Weights of a small contrastive image-text model.
Model: encoder norm layernorm, encoder activation gelu, encoder moe soft, encoder patch size [2, 2], text encoder width 256, text encoder layers 10.
Training: soap at rate 0.0029, batches of 128.
Rows from expert 49 of block 13 of the image encoder, named by matrix and row number. Rows with one number belong to one neuron. Each number is 200 + 30 x the weight over its row's rms, rounded and kept within 0 to 999. All counts start at 0.
# up: expert up (encoder.blocks.13.mlp.up, 64x192x192), inputs 0-63
# down: expert down (encoder.blocks.13.mlp.down, 64x192x192, transposed), outputs 0-63
up.129,212,130,148,189,182,128,199,210,202,200,197,249,127,204,200,184,165,207,208,207,242,143,221,233,157,190,179,193,139,190,167,159,225,215,192,201,216,200,225,142,257,167,212,201,193,157,216,179,206,206,151,199,147,208,179,201,158,197,199,185,143,189,189,197
down.129,196,226,239,198,195,226,218,187,214,246,229,215,255,261,182,229,222,215,177,224,188,237,157,167,181,210,174,166,227,179,226,183,193,224,164,222,179,140,150,207,205,241,205,216,225,231,146,232,204,237,205,181,173,190,147,252,181,206,149,188,194,140,210,198
up.130,253,183,185,173,188,207,264,179,188,249,225,208,183,207,260,205,208,203,202,174,194,171,238,221,157,120,187,167,223,164,205,198,163,250,187,230,160,227,258,238,215,204,194,196,232,218,147,149,250,165,202,198,221,161,188,194,189,218,174,219,134,206,217,242
down.130,172,226,223,240,212,213,174,124,221,199,233,210,193,183,178,204,203,229,252,236,182,204,165,219,215,243,196,169,168,165,245,166,238,203,174,208,153,211,173,112,184,175,166,162,202,178,177,182,190,194,181,238,204,240,250,202,235,221,174,241,208,200,177,187
up.131,217,218,201,184,236,199,156,189,165,248,205,210,185,209,228,190,159,179,211,176,168,188,269,226,178,171,223,179,145,177,181,293,181,142,199,194,209,210,135,184,199,150,200,179,232,202,171,150,256,203,186,156,203,237,199,202,215,221,168,212,215,244,171,158
down.131,225,191,203,192,153,245,235,181,181,188,228,198,221,169,129,180,211,237,206,191,204,190,91,168,219,202,206,251,211,210,234,152,209,192,214,163,169,201,220,179,161,225,231,257,195,150,192,193,169,176,236,194,177,161,225,261,233,229,213,227,164,160,213,222
up.132,197,231,204,208,231,183,134,230,202,167,207,225,237,191,189,153,197,193,191,191,209,207,195,221,171,248,167,187,247,205,207,214,181,223,217,142,118,248,223,226,228,214,152,170,216,214,203,188,189,231,192,183,222,227,161,219,192,239,220,247,210,164,181,208
down.132,192,156,182,149,232,230,215,179,155,156,155,223,195,201,225,238,221,215,151,189,216,201,155,149,179,173,237,218,184,195,254,170,170,221,203,211,213,203,154,224,187,227,182,190,197,227,204,240,142,261,146,213,201,133,142,192,175,188,159,198,219,204,181,165
up.133,224,222,159,250,209,228,200,207,187,209,173,184,228,187,225,173,214,207,199,198,182,206,181,214,213,237,180,159,200,242,215,205,174,225,208,194,179,227,174,188,186,227,235,194,176,239,158,235,176,130,211,122,230,204,196,237,186,215,170,228,222,247,222,203
down.133,195,157,179,178,170,196,142,193,238,163,172,195,174,233,205,170,218,160,146,191,231,185,233,205,185,229,238,212,230,194,200,215,168,189,202,229,207,240,245,172,240,183,196,208,126,206,240,176,229,144,174,252,159,218,222,198,195,166,157,191,197,173,156,187
up.134,178,222,200,257,180,231,152,223,200,190,158,200,172,248,194,208,209,177,224,161,198,185,251,178,147,181,198,167,204,169,237,176,162,214,275,208,135,243,212,216,199,216,152,159,181,225,196,184,182,243,190,224,192,175,183,215,229,225,223,211,174,231,254,217
down.134,171,134,200,147,155,254,247,168,166,214,200,165,197,200,210,180,184,222,213,209,197,194,168,223,206,201,212,233,211,230,209,200,195,211,199,194,190,196,276,219,177,218,235,224,220,213,139,210,138,221,199,220,217,224,202,153,182,226,232,175,283,249,194,171
up.135,147,253,226,230,207,161,190,144,170,182,211,232,229,261,140,128,212,164,256,242,247,185,194,239,193,242,185,171,196,209,159,238,185,188,193,219,228,177,199,205,201,201,166,199,209,189,201,218,247,215,224,212,185,198,181,158,241,203,177,206,244,157,216,204
down.135,246,197,137,213,163,211,172,201,239,259,179,196,197,142,197,195,195,146,104,164,206,180,167,155,144,218,231,180,226,186,199,189,198,173,197,179,215,191,221,210,131,252,252,164,153,203,179,189,171,231,183,235,222,199,227,190,164,179,235,198,191,137,190,160
up.136,222,210,152,176,181,168,181,193,215,187,226,151,192,204,192,229,212,141,156,195,202,261,252,221,179,180,175,141,248,182,181,167,187,194,177,190,223,207,228,200,175,184,274,159,245,193,175,195,164,205,163,240,216,164,196,233,216,165,214,171,218,193,176,186
down.136,147,216,209,240,212,232,198,265,172,242,227,259,147,187,213,177,214,225,179,221,234,188,190,165,183,160,204,244,120,190,230,208,262,216,215,202,233,126,172,206,265,138,169,194,193,233,210,228,164,222,253,247,173,215,218,149,187,144,221,217,225,166,208,203
up.137,232,215,215,200,254,218,170,234,238,243,191,199,218,198,182,205,194,225,179,261,236,219,208,186,141,198,171,160,246,196,195,147,192,189,166,147,241,204,225,207,171,199,197,184,150,249,214,170,234,209,205,204,231,156,242,213,148,199,216,190,199,159,185,258
down.137,130,181,177,227,159,203,198,178,226,170,214,210,110,202,216,206,186,175,198,169,201,167,188,236,221,219,221,235,123,198,205,221,222,253,227,246,183,208,171,209,237,191,172,170,226,192,213,199,158,141,222,250,219,223,133,149,254,212,209,167,190,218,193,176
up.138,186,204,241,240,193,147,195,220,191,192,206,281,182,180,211,165,160,161,191,258,139,242,218,253,175,162,180,189,159,165,166,205,194,242,145,162,203,189,208,198,219,207,191,182,142,195,208,141,148,231,226,175,199,216,181,225,235,167,193,191,254,178,191,202
down.138,246,213,224,182,254,183,233,210,166,204,184,213,229,189,140,216,204,204,212,216,199,177,221,185,218,183,196,164,186,173,186,204,165,137,203,246,192,173,168,259,234,264,195,220,190,194,130,209,243,173,198,208,194,174,208,211,180,163,237,232,216,214,190,136
up.139,183,175,197,177,184,236,268,223,160,143,195,234,168,252,244,183,180,177,212,206,224,234,226,204,183,191,201,207,179,218,211,200,224,274,217,171,225,165,184,166,167,219,173,215,181,136,175,227,197,218,168,237,183,269,176,235,199,206,203,199,139,176,184,212
down.139,237,228,218,175,205,188,146,253,248,211,206,174,238,165,219,219,190,191,204,220,148,162,219,200,229,221,158,186,246,183,155,186,217,187,183,264,230,176,169,226,224,173,191,221,212,242,167,176,196,207,212,176,234,199,188,135,181,160,193,225,257,223,242,164
up.140,149,182,233,217,209,199,234,197,214,206,200,172,174,196,184,189,237,171,278,151,177,122,189,252,215,153,186,246,202,217,180,192,214,244,171,278,176,230,216,209,245,189,192,187,177,176,199,137,240,186,220,236,176,209,182,178,210,215,214,195,170,159,165,213
down.140,225,182,260,176,209,181,213,221,184,143,147,239,197,145,129,188,187,210,222,252,208,212,180,207,174,165,214,186,189,188,213,201,208,175,256,221,228,148,232,212,209,198,200,222,195,225,162,245,245,210,186,241,150,202,194,190,163,194,186,204,226,235,141,209
up.141,244,171,201,144,182,219,179,204,212,181,207,178,204,194,211,227,204,187,261,157,170,224,209,224,214,202,208,179,298,224,229,149,193,264,164,231,200,239,224,211,261,165,234,153,175,152,186,153,247,177,189,233,175,214,164,202,227,204,166,180,231,149,193,143
down.141,200,196,208,267,172,206,202,193,181,211,185,230,232,240,200,198,225,250,254,208,177,170,195,168,190,216,182,171,229,246,203,177,183,181,177,233,206,194,184,199,246,239,200,145,250,218,221,222,240,250,170,138,212,192,203,214,137,205,139,186,208,224,180,223
up.142,208,122,222,168,214,218,186,162,240,230,198,184,175,252,184,147,190,267,259,188,195,143,223,167,186,167,209,212,230,168,163,169,213,193,205,223,187,183,191,179,215,211,203,206,153,203,123,229,196,197,199,145,171,175,177,180,198,162,200,237,201,186,232,227
down.142,229,208,180,252,205,133,231,232,185,166,247,220,225,149,229,190,183,207,231,232,190,210,257,214,176,206,208,221,112,194,197,248,198,190,171,166,186,266,233,205,186,217,193,222,228,129,205,177,228,185,209,140,211,190,211,208,179,242,158,143,161,289,192,191
up.143,151,210,202,182,203,226,126,166,225,223,193,236,198,176,190,223,170,185,190,176,248,213,199,215,175,192,224,199,256,229,257,185,223,197,254,196,197,214,220,142,187,210,204,193,154,189,207,170,186,128,215,151,243,213,212,225,217,222,180,188,216,204,242,174
down.143,209,151,270,166,210,251,211,223,212,252,169,133,179,149,197,244,202,190,184,128,211,169,212,217,209,164,213,180,196,177,143,138,169,216,221,256,217,170,153,229,176,163,202,225,222,240,195,260,184,185,164,207,186,177,199,199,149,206,189,187,176,195,187,237
up.144,224,184,229,192,227,148,187,217,217,230,228,158,200,182,178,183,169,212,133,177,201,217,181,240,216,175,190,155,201,204,225,243,175,180,175,213,218,162,161,225,206,214,194,215,162,197,154,202,264,207,185,235,229,185,154,195,179,136,206,218,201,256,198,171
down.144,143,246,203,207,193,210,173,153,204,233,133,248,149,187,247,180,234,230,191,196,264,192,268,172,165,220,200,218,193,151,170,220,251,203,215,198,225,200,177,182,199,202,224,201,172,212,229,200,229,194,175,186,213,203,177,269,182,215,142,216,205,148,174,234
up.145,217,155,276,137,253,128,191,181,196,265,240,232,216,217,245,212,192,206,152,205,196,199,149,182,211,186,191,263,148,169,171,220,179,207,175,196,169,195,229,211,205,175,203,220,219,203,198,212,192,251,174,219,178,226,183,202,225,178,180,215,166,177,194,206
down.145,197,226,206,236,216,247,217,236,222,213,186,174,189,189,239,224,253,182,157,230,205,236,254,218,183,235,168,198,152,212,227,241,211,243,198,222,228,148,230,181,168,213,188,200,200,233,241,141,147,195,173,214,217,169,223,174,179,188,194,185,214,201,175,176
up.146,271,215,213,206,192,232,161,220,198,185,212,216,137,222,149,248,239,167,242,188,184,268,238,182,188,207,260,198,185,245,288,174,176,205,250,178,189,235,189,148,242,221,263,219,178,246,186,213,217,189,210,206,165,195,202,191,218,174,241,205,212,203,208,221
down.146,181,151,216,192,205,191,200,178,195,206,222,194,206,190,214,136,224,196,230,176,214,162,190,223,225,169,153,194,219,151,138,218,219,191,205,260,165,176,172,212,195,175,191,164,201,225,178,173,198,235,176,173,263,210,213,193,206,196,157,176,206,232,197,214
up.147,187,243,197,176,191,203,227,196,184,162,185,214,219,197,197,160,233,225,250,210,150,232,183,205,169,236,165,172,204,202,183,226,268,246,123,180,203,193,192,239,199,189,171,206,259,180,115,173,205,135,187,159,198,222,205,208,206,220,208,211,188,147,158,266
down.147,222,159,206,222,189,214,186,226,241,193,226,217,264,219,223,225,217,172,188,184,205,185,205,194,208,188,189,211,212,221,194,167,204,183,188,206,178,178,149,206,185,263,250,191,166,192,227,193,249,285,168,163,195,181,205,219,140,148,169,216,205,220,177,173
up.148,197,217,274,220,227,207,212,245,175,203,192,187,195,169,238,223,198,218,175,184,189,166,187,213,161,225,244,145,186,188,173,200,221,222,163,214,204,172,188,228,167,184,192,183,226,178,162,239,213,170,164,181,167,119,192,118,245,174,217,218,153,161,190,202
down.148,230,204,159,213,161,204,190,153,219,159,189,213,155,211,198,189,184,180,208,210,211,174,251,198,224,209,190,206,149,203,202,185,195,181,207,191,231,231,229,217,250,209,220,221,176,143,237,141,193,232,218,214,184,261,146,192,158,153,230,191,190,238,216,179
up.149,194,214,207,190,218,235,199,225,196,219,209,186,183,182,199,228,231,262,197,214,204,185,216,193,152,210,176,234,204,203,206,224,211,205,177,193,203,216,186,137,137,260,230,192,235,251,185,196,183,192,170,219,158,172,154,198,213,159,184,175,159,203,156,211
down.149,173,238,219,189,225,224,230,195,191,216,193,141,215,176,160,203,203,218,174,212,213,192,191,266,235,236,159,227,243,183,230,204,217,201,241,239,200,171,194,265,226,206,181,225,228,214,188,220,230,207,190,202,194,159,201,161,185,173,209,216,143,179,188,187
up.150,232,157,172,212,191,216,183,206,190,225,190,209,185,177,230,206,290,211,227,199,198,230,242,168,179,202,210,243,205,190,167,206,227,194,141,189,190,152,189,169,230,185,228,198,147,197,186,158,204,187,222,204,179,187,300,230,207,171,201,225,160,158,239,186
down.150,166,214,246,182,233,244,190,181,234,189,193,195,208,208,216,280,199,181,141,201,225,187,198,181,161,229,190,167,185,189,208,173,190,213,220,228,143,242,177,180,203,215,150,198,200,196,216,185,199,242,238,175,184,251,172,233,156,219,177,227,209,202,254,199
up.151,225,236,212,213,164,212,206,237,196,137,192,211,209,244,183,164,170,162,209,169,182,181,210,220,112,168,176,180,168,222,179,212,249,167,214,279,220,204,173,215,212,168,202,209,167,210,197,237,238,181,284,220,166,191,188,192,210,252,187,159,178,214,233,246
down.151,185,227,201,213,219,178,206,153,200,189,253,181,210,246,216,154,201,210,204,280,180,279,231,181,200,201,188,230,225,170,191,207,190,220,180,141,241,182,203,170,164,214,205,160,186,214,200,181,177,187,201,218,198,262,257,151,143,233,208,216,158,194,217,152
up.152,138,154,241,220,147,225,155,162,179,199,219,230,202,230,205,168,184,171,189,203,200,178,201,228,205,222,195,209,173,148,213,205,179,218,222,254,224,184,228,183,195,222,182,222,236,187,218,207,195,187,199,203,212,185,192,202,220,173,171,189,152,174,200,226
down.152,138,191,216,176,296,206,198,245,161,218,227,183,170,211,241,215,236,166,199,207,255,205,193,217,200,219,172,184,224,203,214,211,213,185,185,227,158,190,184,164,204,223,152,174,171,172,198,231,202,184,195,149,214,222,194,193,214,200,205,206,220,198,184,178
up.153,171,247,217,206,171,238,222,212,171,173,193,236,193,220,173,183,247,147,223,243,226,174,120,202,232,157,155,225,227,255,193,244,193,164,210,209,164,156,173,226,176,202,173,244,172,174,189,192,159,252,176,199,185,185,175,184,199,178,189,189,244,207,209,193
down.153,164,235,209,173,268,171,175,177,210,205,208,171,225,184,204,162,197,218,176,215,133,190,220,175,146,221,186,212,186,185,221,184,196,238,205,199,191,175,175,108,157,164,211,154,221,202,210,190,245,194,190,175,229,241,248,211,161,182,180,202,161,184,171,156
up.154,168,196,172,195,218,194,245,199,164,155,277,253,231,261,222,281,180,226,215,211,261,183,228,225,178,165,171,242,199,126,223,235,182,208,204,220,242,188,226,143,189,187,185,279,180,162,188,223,224,238,170,188,194,199,158,186,175,178,230,217,257,178,180,215
down.154,211,193,226,134,231,135,159,164,210,201,193,177,163,184,220,202,151,238,181,165,219,247,192,169,168,260,264,194,243,204,192,218,198,199,143,196,213,231,213,255,211,200,214,164,209,185,188,264,156,232,171,177,222,206,272,217,222,214,150,189,163,189,253,181
up.155,164,244,151,227,209,166,216,232,185,207,152,194,160,223,195,181,183,247,206,261,199,205,194,199,255,208,210,183,200,180,164,235,245,238,205,229,247,195,180,238,176,168,211,207,251,195,180,254,164,221,186,173,223,205,223,229,223,154,233,239,175,188,201,209
down.155,231,192,203,112,191,196,208,219,242,241,201,203,235,209,196,230,189,183,223,193,191,263,197,183,173,216,168,218,215,247,222,166,169,165,183,199,210,215,153,189,208,213,246,214,186,179,259,202,193,190,228,172,160,164,163,113,175,240,178,184,222,224,226,178
up.156,225,173,204,188,186,189,227,211,224,240,174,197,218,227,238,189,207,216,212,151,244,214,173,212,132,178,223,203,200,225,264,229,190,222,227,180,186,188,181,169,215,202,253,210,247,210,196,245,249,195,214,173,180,230,177,151,164,210,209,184,192,198,175,232
down.156,188,231,240,197,244,155,180,141,170,162,202,221,161,211,175,160,163,165,198,248,176,223,232,241,250,188,145,272,262,161,176,213,206,166,155,205,192,238,234,219,174,209,223,199,210,112,199,174,152,171,169,238,236,188,170,205,218,194,258,188,161,190,190,178
up.157,200,210,133,232,190,249,197,109,225,196,228,206,185,162,180,183,188,217,155,209,218,161,194,186,198,134,103,207,213,230,247,213,171,206,203,201,160,196,209,160,182,194,181,121,195,204,185,232,181,225,151,215,210,229,214,192,195,219,224,181,184,229,178,206
down.157,211,173,226,180,226,189,156,272,194,187,205,210,225,232,241,179,183,174,229,238,167,231,216,226,157,273,218,196,227,181,196,167,205,164,204,233,241,205,233,231,163,234,196,268,170,203,177,168,176,195,234,153,170,199,212,216,168,245,172,171,243,230,231,207
up.158,204,94,220,192,192,184,194,176,219,175,201,162,248,243,161,229,250,218,219,131,185,182,232,181,159,199,209,215,198,192,225,199,268,218,192,233,227,204,176,139,198,183,177,175,157,161,183,184,195,146,243,169,179,179,201,199,198,248,182,206,247,174,218,163
down.158,200,173,211,227,223,257,171,142,197,132,225,254,197,227,183,250,189,225,195,263,128,196,193,141,183,130,195,147,144,175,206,184,238,241,204,192,233,131,206,220,180,263,256,254,224,188,194,157,274,194,187,184,184,169,192,190,207,122,169,201,185,228,188,223
up.159,181,219,218,189,183,174,232,221,168,175,161,180,197,210,237,204,199,178,183,203,172,208,142,220,204,226,198,182,235,202,238,197,213,207,287,184,210,222,222,160,187,190,195,216,187,192,214,273,202,144,177,232,215,190,218,199,184,245,174,233,154,238,207,181
down.159,236,225,231,193,203,212,171,171,203,207,216,159,202,200,173,221,150,195,207,243,229,191,199,146,277,181,199,208,253,204,206,189,145,211,148,213,147,232,141,200,189,174,203,216,201,247,197,163,216,244,222,224,174,261,191,218,208,171,170,221,205,203,191,215
up.160,191,197,228,202,149,212,136,206,206,206,181,236,197,256,207,215,204,192,221,231,202,168,222,202,217,192,201,179,201,245,219,236,193,172,279,168,260,121,176,242,187,226,232,179,228,209,175,230,174,177,193,174,193,165,171,237,237,259,204,183,191,215,208,266
down.160,199,225,138,154,258,218,260,207,171,230,200,198,208,191,181,193,215,177,215,211,170,229,155,233,213,206,205,229,179,196,212,169,250,176,145,220,190,220,157,195,153,166,152,180,155,217,172,207,218,236,203,194,188,159,204,207,188,140,223,171,215,230,182,187
up.161,248,226,202,196,191,212,174,169,209,264,222,180,188,239,191,163,213,199,209,184,170,214,182,183,254,178,216,231,192,192,133,165,234,138,233,169,196,200,212,200,183,196,218,209,207,201,215,213,169,160,153,233,245,185,200,171,248,199,200,154,230,182,241,167
down.161,143,191,173,236,219,176,228,217,179,198,176,152,220,188,196,211,194,261,253,228,225,213,234,187,183,209,201,195,246,210,210,236,141,221,193,162,171,219,225,218,202,191,147,204,229,193,184,206,212,247,223,175,187,213,264,230,117,181,183,201,175,201,192,178
up.162,165,223,154,244,179,175,231,177,193,217,183,245,173,180,147,174,274,249,194,210,225,189,218,177,238,204,167,209,220,204,167,174,168,178,236,205,120,223,210,216,259,191,203,199,169,243,221,259,232,198,171,239,192,165,215,129,231,211,179,223,237,165,200,215
down.162,167,198,222,193,177,213,180,175,212,233,194,216,245,257,195,207,232,127,159,185,182,245,156,239,152,175,178,243,174,221,166,161,209,254,169,252,202,206,168,184,179,158,208,230,217,173,242,238,178,217,194,157,142,169,190,226,200,180,179,185,182,216,198,160
up.163,232,242,190,150,239,218,151,135,218,192,164,240,205,230,195,212,261,206,194,229,125,243,224,259,185,197,178,191,141,215,188,165,160,215,191,220,210,197,207,169,166,152,197,215,237,210,210,232,192,185,116,219,242,234,155,246,240,156,146,212,208,223,236,206
down.163,231,202,262,222,199,136,226,221,226,222,197,169,153,220,158,216,242,194,174,198,208,207,153,186,187,195,246,194,225,179,213,213,246,182,199,215,264,115,186,215,219,183,241,201,212,205,208,248,159,171,202,193,186,175,248,129,245,170,215,190,222,175,218,156
up.164,162,170,222,223,215,167,239,160,201,210,201,212,184,179,207,161,229,155,196,227,201,214,161,220,175,197,210,270,230,201,177,158,206,250,206,205,227,186,144,128,257,190,233,209,173,193,267,169,192,273,161,167,168,196,156,209,221,208,190,148,211,184,213,274
down.164,260,159,231,213,179,220,165,147,194,175,185,209,208,186,199,180,210,203,194,239,273,159,202,125,199,196,213,181,185,135,228,190,219,225,169,169,241,202,213,178,170,220,185,209,190,166,159,231,219,191,222,300,197,190,209,188,204,185,240,196,203,146,202,211
up.165,183,166,160,178,197,217,180,215,241,216,195,124,213,234,258,225,153,207,193,187,199,233,215,204,229,140,188,202,214,214,228,214,200,165,158,172,154,199,227,213,160,201,237,215,186,211,210,193,195,233,211,221,221,211,188,243,200,166,243,183,189,236,249,147
down.165,228,200,224,202,180,244,213,150,181,175,224,263,186,218,139,208,209,199,185,216,161,147,179,218,184,276,247,126,155,184,222,186,211,160,226,208,178,235,197,227,247,228,212,170,191,197,192,200,175,193,247,165,190,188,205,153,205,253,187,192,198,174,215,220
up.166,160,151,176,191,198,177,169,215,236,227,244,258,211,221,219,152,201,229,230,205,161,264,202,171,183,238,152,193,196,214,166,190,214,238,173,246,209,204,215,194,210,205,196,182,219,176,180,156,227,233,233,239,176,212,215,223,106,198,195,206,214,204,217,217
down.166,181,205,180,194,167,186,180,202,203,158,210,222,237,222,128,160,190,217,214,204,191,178,224,182,193,214,269,151,185,199,165,241,178,181,165,189,187,209,188,175,223,217,236,186,200,222,189,219,279,201,206,135,188,220,194,210,211,247,208,172,229,188,190,198
up.167,154,180,176,181,236,200,158,176,206,208,200,210,227,185,237,216,215,219,219,235,291,232,208,217,215,216,212,189,175,190,194,200,201,164,213,185,265,201,221,196,147,234,205,159,184,214,169,151,198,239,190,196,212,155,166,254,210,227,248,226,207,188,183,232
down.167,213,190,185,180,155,150,181,229,129,206,271,228,223,213,123,174,222,193,232,165,148,190,174,249,206,261,205,191,169,218,196,137,187,143,156,216,186,196,228,162,207,216,211,198,181,225,236,214,239,184,236,244,180,273,220,209,151,241,201,184,255,218,194,163
up.168,240,193,185,205,241,237,145,162,243,207,165,169,201,226,196,165,159,151,215,196,187,195,208,227,160,228,260,215,201,200,169,214,178,197,208,196,185,207,200,186,222,195,282,203,223,218,212,227,192,175,240,205,144,199,187,180,162,189,143,195,192,162,237,136
down.168,170,200,209,214,131,236,176,160,205,209,231,157,184,270,200,176,144,254,183,153,215,160,204,235,159,218,204,168,177,175,227,258,252,151,192,173,224,217,263,172,243,203,203,210,178,186,233,247,198,167,222,165,153,172,154,191,217,202,198,188,221,183,202,208
up.169,219,206,251,257,163,203,199,221,206,189,202,206,211,181,225,200,176,247,158,218,184,206,195,207,200,173,206,240,218,196,233,200,206,217,208,221,167,228,236,223,244,209,177,195,163,211,153,188,164,196,168,166,225,86,149,219,228,206,168,106,204,170,199,222
down.169,160,209,228,175,281,279,168,193,200,214,152,197,194,188,194,203,214,160,210,136,217,173,193,224,210,215,199,201,194,167,139,211,229,145,198,245,209,235,207,192,233,204,216,193,169,174,287,201,220,201,207,210,161,235,221,189,205,169,171,227,203,176,212,226
up.170,199,204,163,182,274,187,184,242,162,209,232,247,221,204,213,160,234,206,171,195,213,232,215,195,179,177,192,217,177,140,249,162,197,184,169,194,177,162,229,158,246,187,194,170,152,150,160,170,162,229,233,191,195,179,144,210,241,172,200,201,210,223,213,214
down.170,160,216,167,200,174,259,230,165,240,172,189,240,212,185,180,258,188,234,215,192,228,184,270,182,206,197,196,237,169,180,194,252,170,198,231,203,196,183,185,245,207,211,163,167,228,201,219,167,208,197,179,228,212,202,268,227,182,214,216,200,189,210,181,177
up.171,191,176,233,217,202,138,157,156,191,229,229,192,175,182,208,185,168,206,215,189,208,169,169,155,190,160,178,228,180,226,227,218,203,197,243,214,192,196,166,203,179,241,221,222,184,182,156,214,247,228,263,196,169,243,205,242,212,239,188,200,196,230,233,206
down.171,185,249,190,166,204,188,203,246,207,241,175,188,208,202,253,173,225,222,165,211,209,248,193,212,245,248,269,208,197,170,190,196,234,221,176,158,202,232,225,152,213,175,183,231,224,227,158,221,168,222,222,229,229,237,217,150,221,175,227,172,161,178,211,204
up.172,210,201,221,210,221,156,174,188,191,154,221,225,189,206,196,154,260,191,278,165,121,159,215,184,212,143,164,162,198,191,164,210,216,158,166,256,229,201,196,196,221,226,179,209,224,190,206,209,245,173,170,257,185,175,207,222,192,254,238,239,179,144,202,183
down.172,134,205,194,188,190,202,236,223,193,223,197,199,197,160,212,203,186,244,141,251,240,217,144,200,184,268,227,227,236,234,203,212,185,230,267,133,186,202,218,178,186,232,221,186,205,243,186,249,218,217,219,160,245,237,235,220,204,128,194,230,206,224,220,185
up.173,201,228,177,210,233,217,226,210,149,251,224,260,181,229,174,141,170,152,201,207,209,198,200,200,138,188,174,171,223,238,157,175,185,214,191,224,145,212,214,165,211,179,138,238,198,168,234,148,152,164,213,139,247,177,188,206,183,192,159,201,224,180,205,213
down.173,219,204,195,187,188,219,157,182,217,199,221,194,176,182,181,183,211,182,183,193,213,162,234,211,184,248,155,161,162,182,231,168,189,229,226,204,172,192,220,269,250,170,171,213,190,203,138,185,145,232,182,265,204,206,252,172,202,225,183,202,171,208,130,167
up.174,135,152,166,244,176,153,196,255,225,184,217,194,152,215,175,212,215,154,183,177,180,133,169,235,228,191,220,234,185,254,160,165,248,163,227,251,250,207,223,169,212,190,224,183,219,191,215,276,207,189,160,228,148,191,215,187,193,225,213,179,193,205,207,199
down.174,215,240,153,159,225,245,199,202,156,217,152,176,196,197,232,155,204,196,177,208,159,222,208,253,224,260,204,164,187,215,187,231,149,191,216,238,164,142,217,211,144,231,198,184,179,176,190,147,219,193,273,177,179,212,229,205,190,222,237,213,189,210,187,251
up.175,205,185,228,207,164,237,189,191,196,155,200,245,152,197,232,182,143,135,246,213,179,182,201,191,126,168,125,196,155,173,178,190,150,194,239,191,198,195,231,209,153,156,210,175,216,195,175,210,230,235,191,186,228,240,204,184,194,199,218,145,235,190,198,216
down.175,223,223,157,190,249,209,205,154,166,207,194,175,206,177,218,206,219,234,140,200,237,212,306,209,186,227,260,162,233,161,196,210,203,188,172,211,238,196,202,177,219,206,208,238,176,154,224,174,218,187,161,246,226,175,229,209,222,204,206,264,148,195,157,204
up.176,227,169,207,210,209,160,230,212,192,213,204,206,192,162,241,192,165,218,175,177,206,192,215,269,168,220,136,214,195,237,187,229,243,175,185,194,213,224,222,198,198,178,214,213,179,212,214,148,198,215,201,197,164,184,179,203,174,228,189,212,165,206,209,186
down.176,196,246,212,173,239,216,198,154,217,231,205,192,183,205,147,229,244,170,244,226,219,202,147,145,243,219,228,209,186,220,208,142,211,213,192,232,177,241,187,206,153,200,171,204,216,195,206,257,216,179,156,199,215,283,209,229,221,148,224,220,172,177,197,171
up.177,191,250,169,238,185,176,202,199,204,221,160,166,206,180,197,205,201,200,205,190,160,225,215,209,221,203,182,181,191,151,227,214,231,186,232,239,237,172,266,217,179,192,240,178,235,180,166,214,233,182,198,167,226,135,222,195,222,269,179,176,196,171,236,208
down.177,186,215,209,204,214,188,196,259,217,198,202,189,198,190,205,186,205,191,213,184,231,181,174,246,260,232,194,196,218,193,175,217,243,197,192,218,223,158,209,159,222,203,191,162,160,220,250,219,224,205,266,230,220,206,224,254,207,246,178,203,195,226,235,215
up.178,153,199,218,199,160,186,203,161,203,224,261,177,229,234,182,207,170,256,173,238,171,162,177,170,182,219,240,222,191,191,171,170,224,196,171,210,210,172,171,182,168,206,218,208,147,219,131,182,233,156,189,167,217,161,143,191,240,143,202,211,161,249,189,263
down.178,222,180,205,224,228,120,193,172,198,192,231,196,173,154,234,167,210,217,177,231,225,234,203,219,202,203,176,216,167,167,216,150,205,174,178,237,130,213,168,209,222,165,191,199,165,177,229,189,209,222,191,201,241,210,187,233,145,211,198,181,271,254,200,166
up.179,189,226,203,179,201,216,215,187,222,154,262,191,156,162,214,229,208,196,159,181,191,183,168,252,211,228,215,236,151,157,223,203,236,235,259,115,241,115,195,188,183,240,188,239,217,229,179,250,210,197,213,182,226,180,183,257,238,226,205,170,208,182,165,229
down.179,209,205,194,175,196,145,155,249,173,208,183,184,242,262,209,165,180,175,181,176,254,232,209,184,163,185,198,134,259,218,176,211,189,209,159,202,180,237,182,212,258,160,197,228,189,164,182,203,191,234,209,210,237,208,235,186,189,216,153,189,211,185,231,176
up.180,209,167,254,177,183,185,178,189,219,226,227,212,188,217,209,214,251,229,197,197,201,244,232,190,177,195,150,206,232,189,189,155,254,252,205,166,169,236,250,174,242,181,163,195,245,169,206,133,183,175,196,171,222,200,213,172,230,223,178,231,203,168,165,191
down.180,171,206,236,226,197,221,214,187,202,193,225,191,195,225,174,202,195,199,175,240,156,220,184,180,214,225,175,181,226,199,192,204,183,206,187,202,198,157,207,211,217,203,196,199,200,183,171,207,236,130,247,194,152,189,212,174,318,239,233,235,117,176,194,228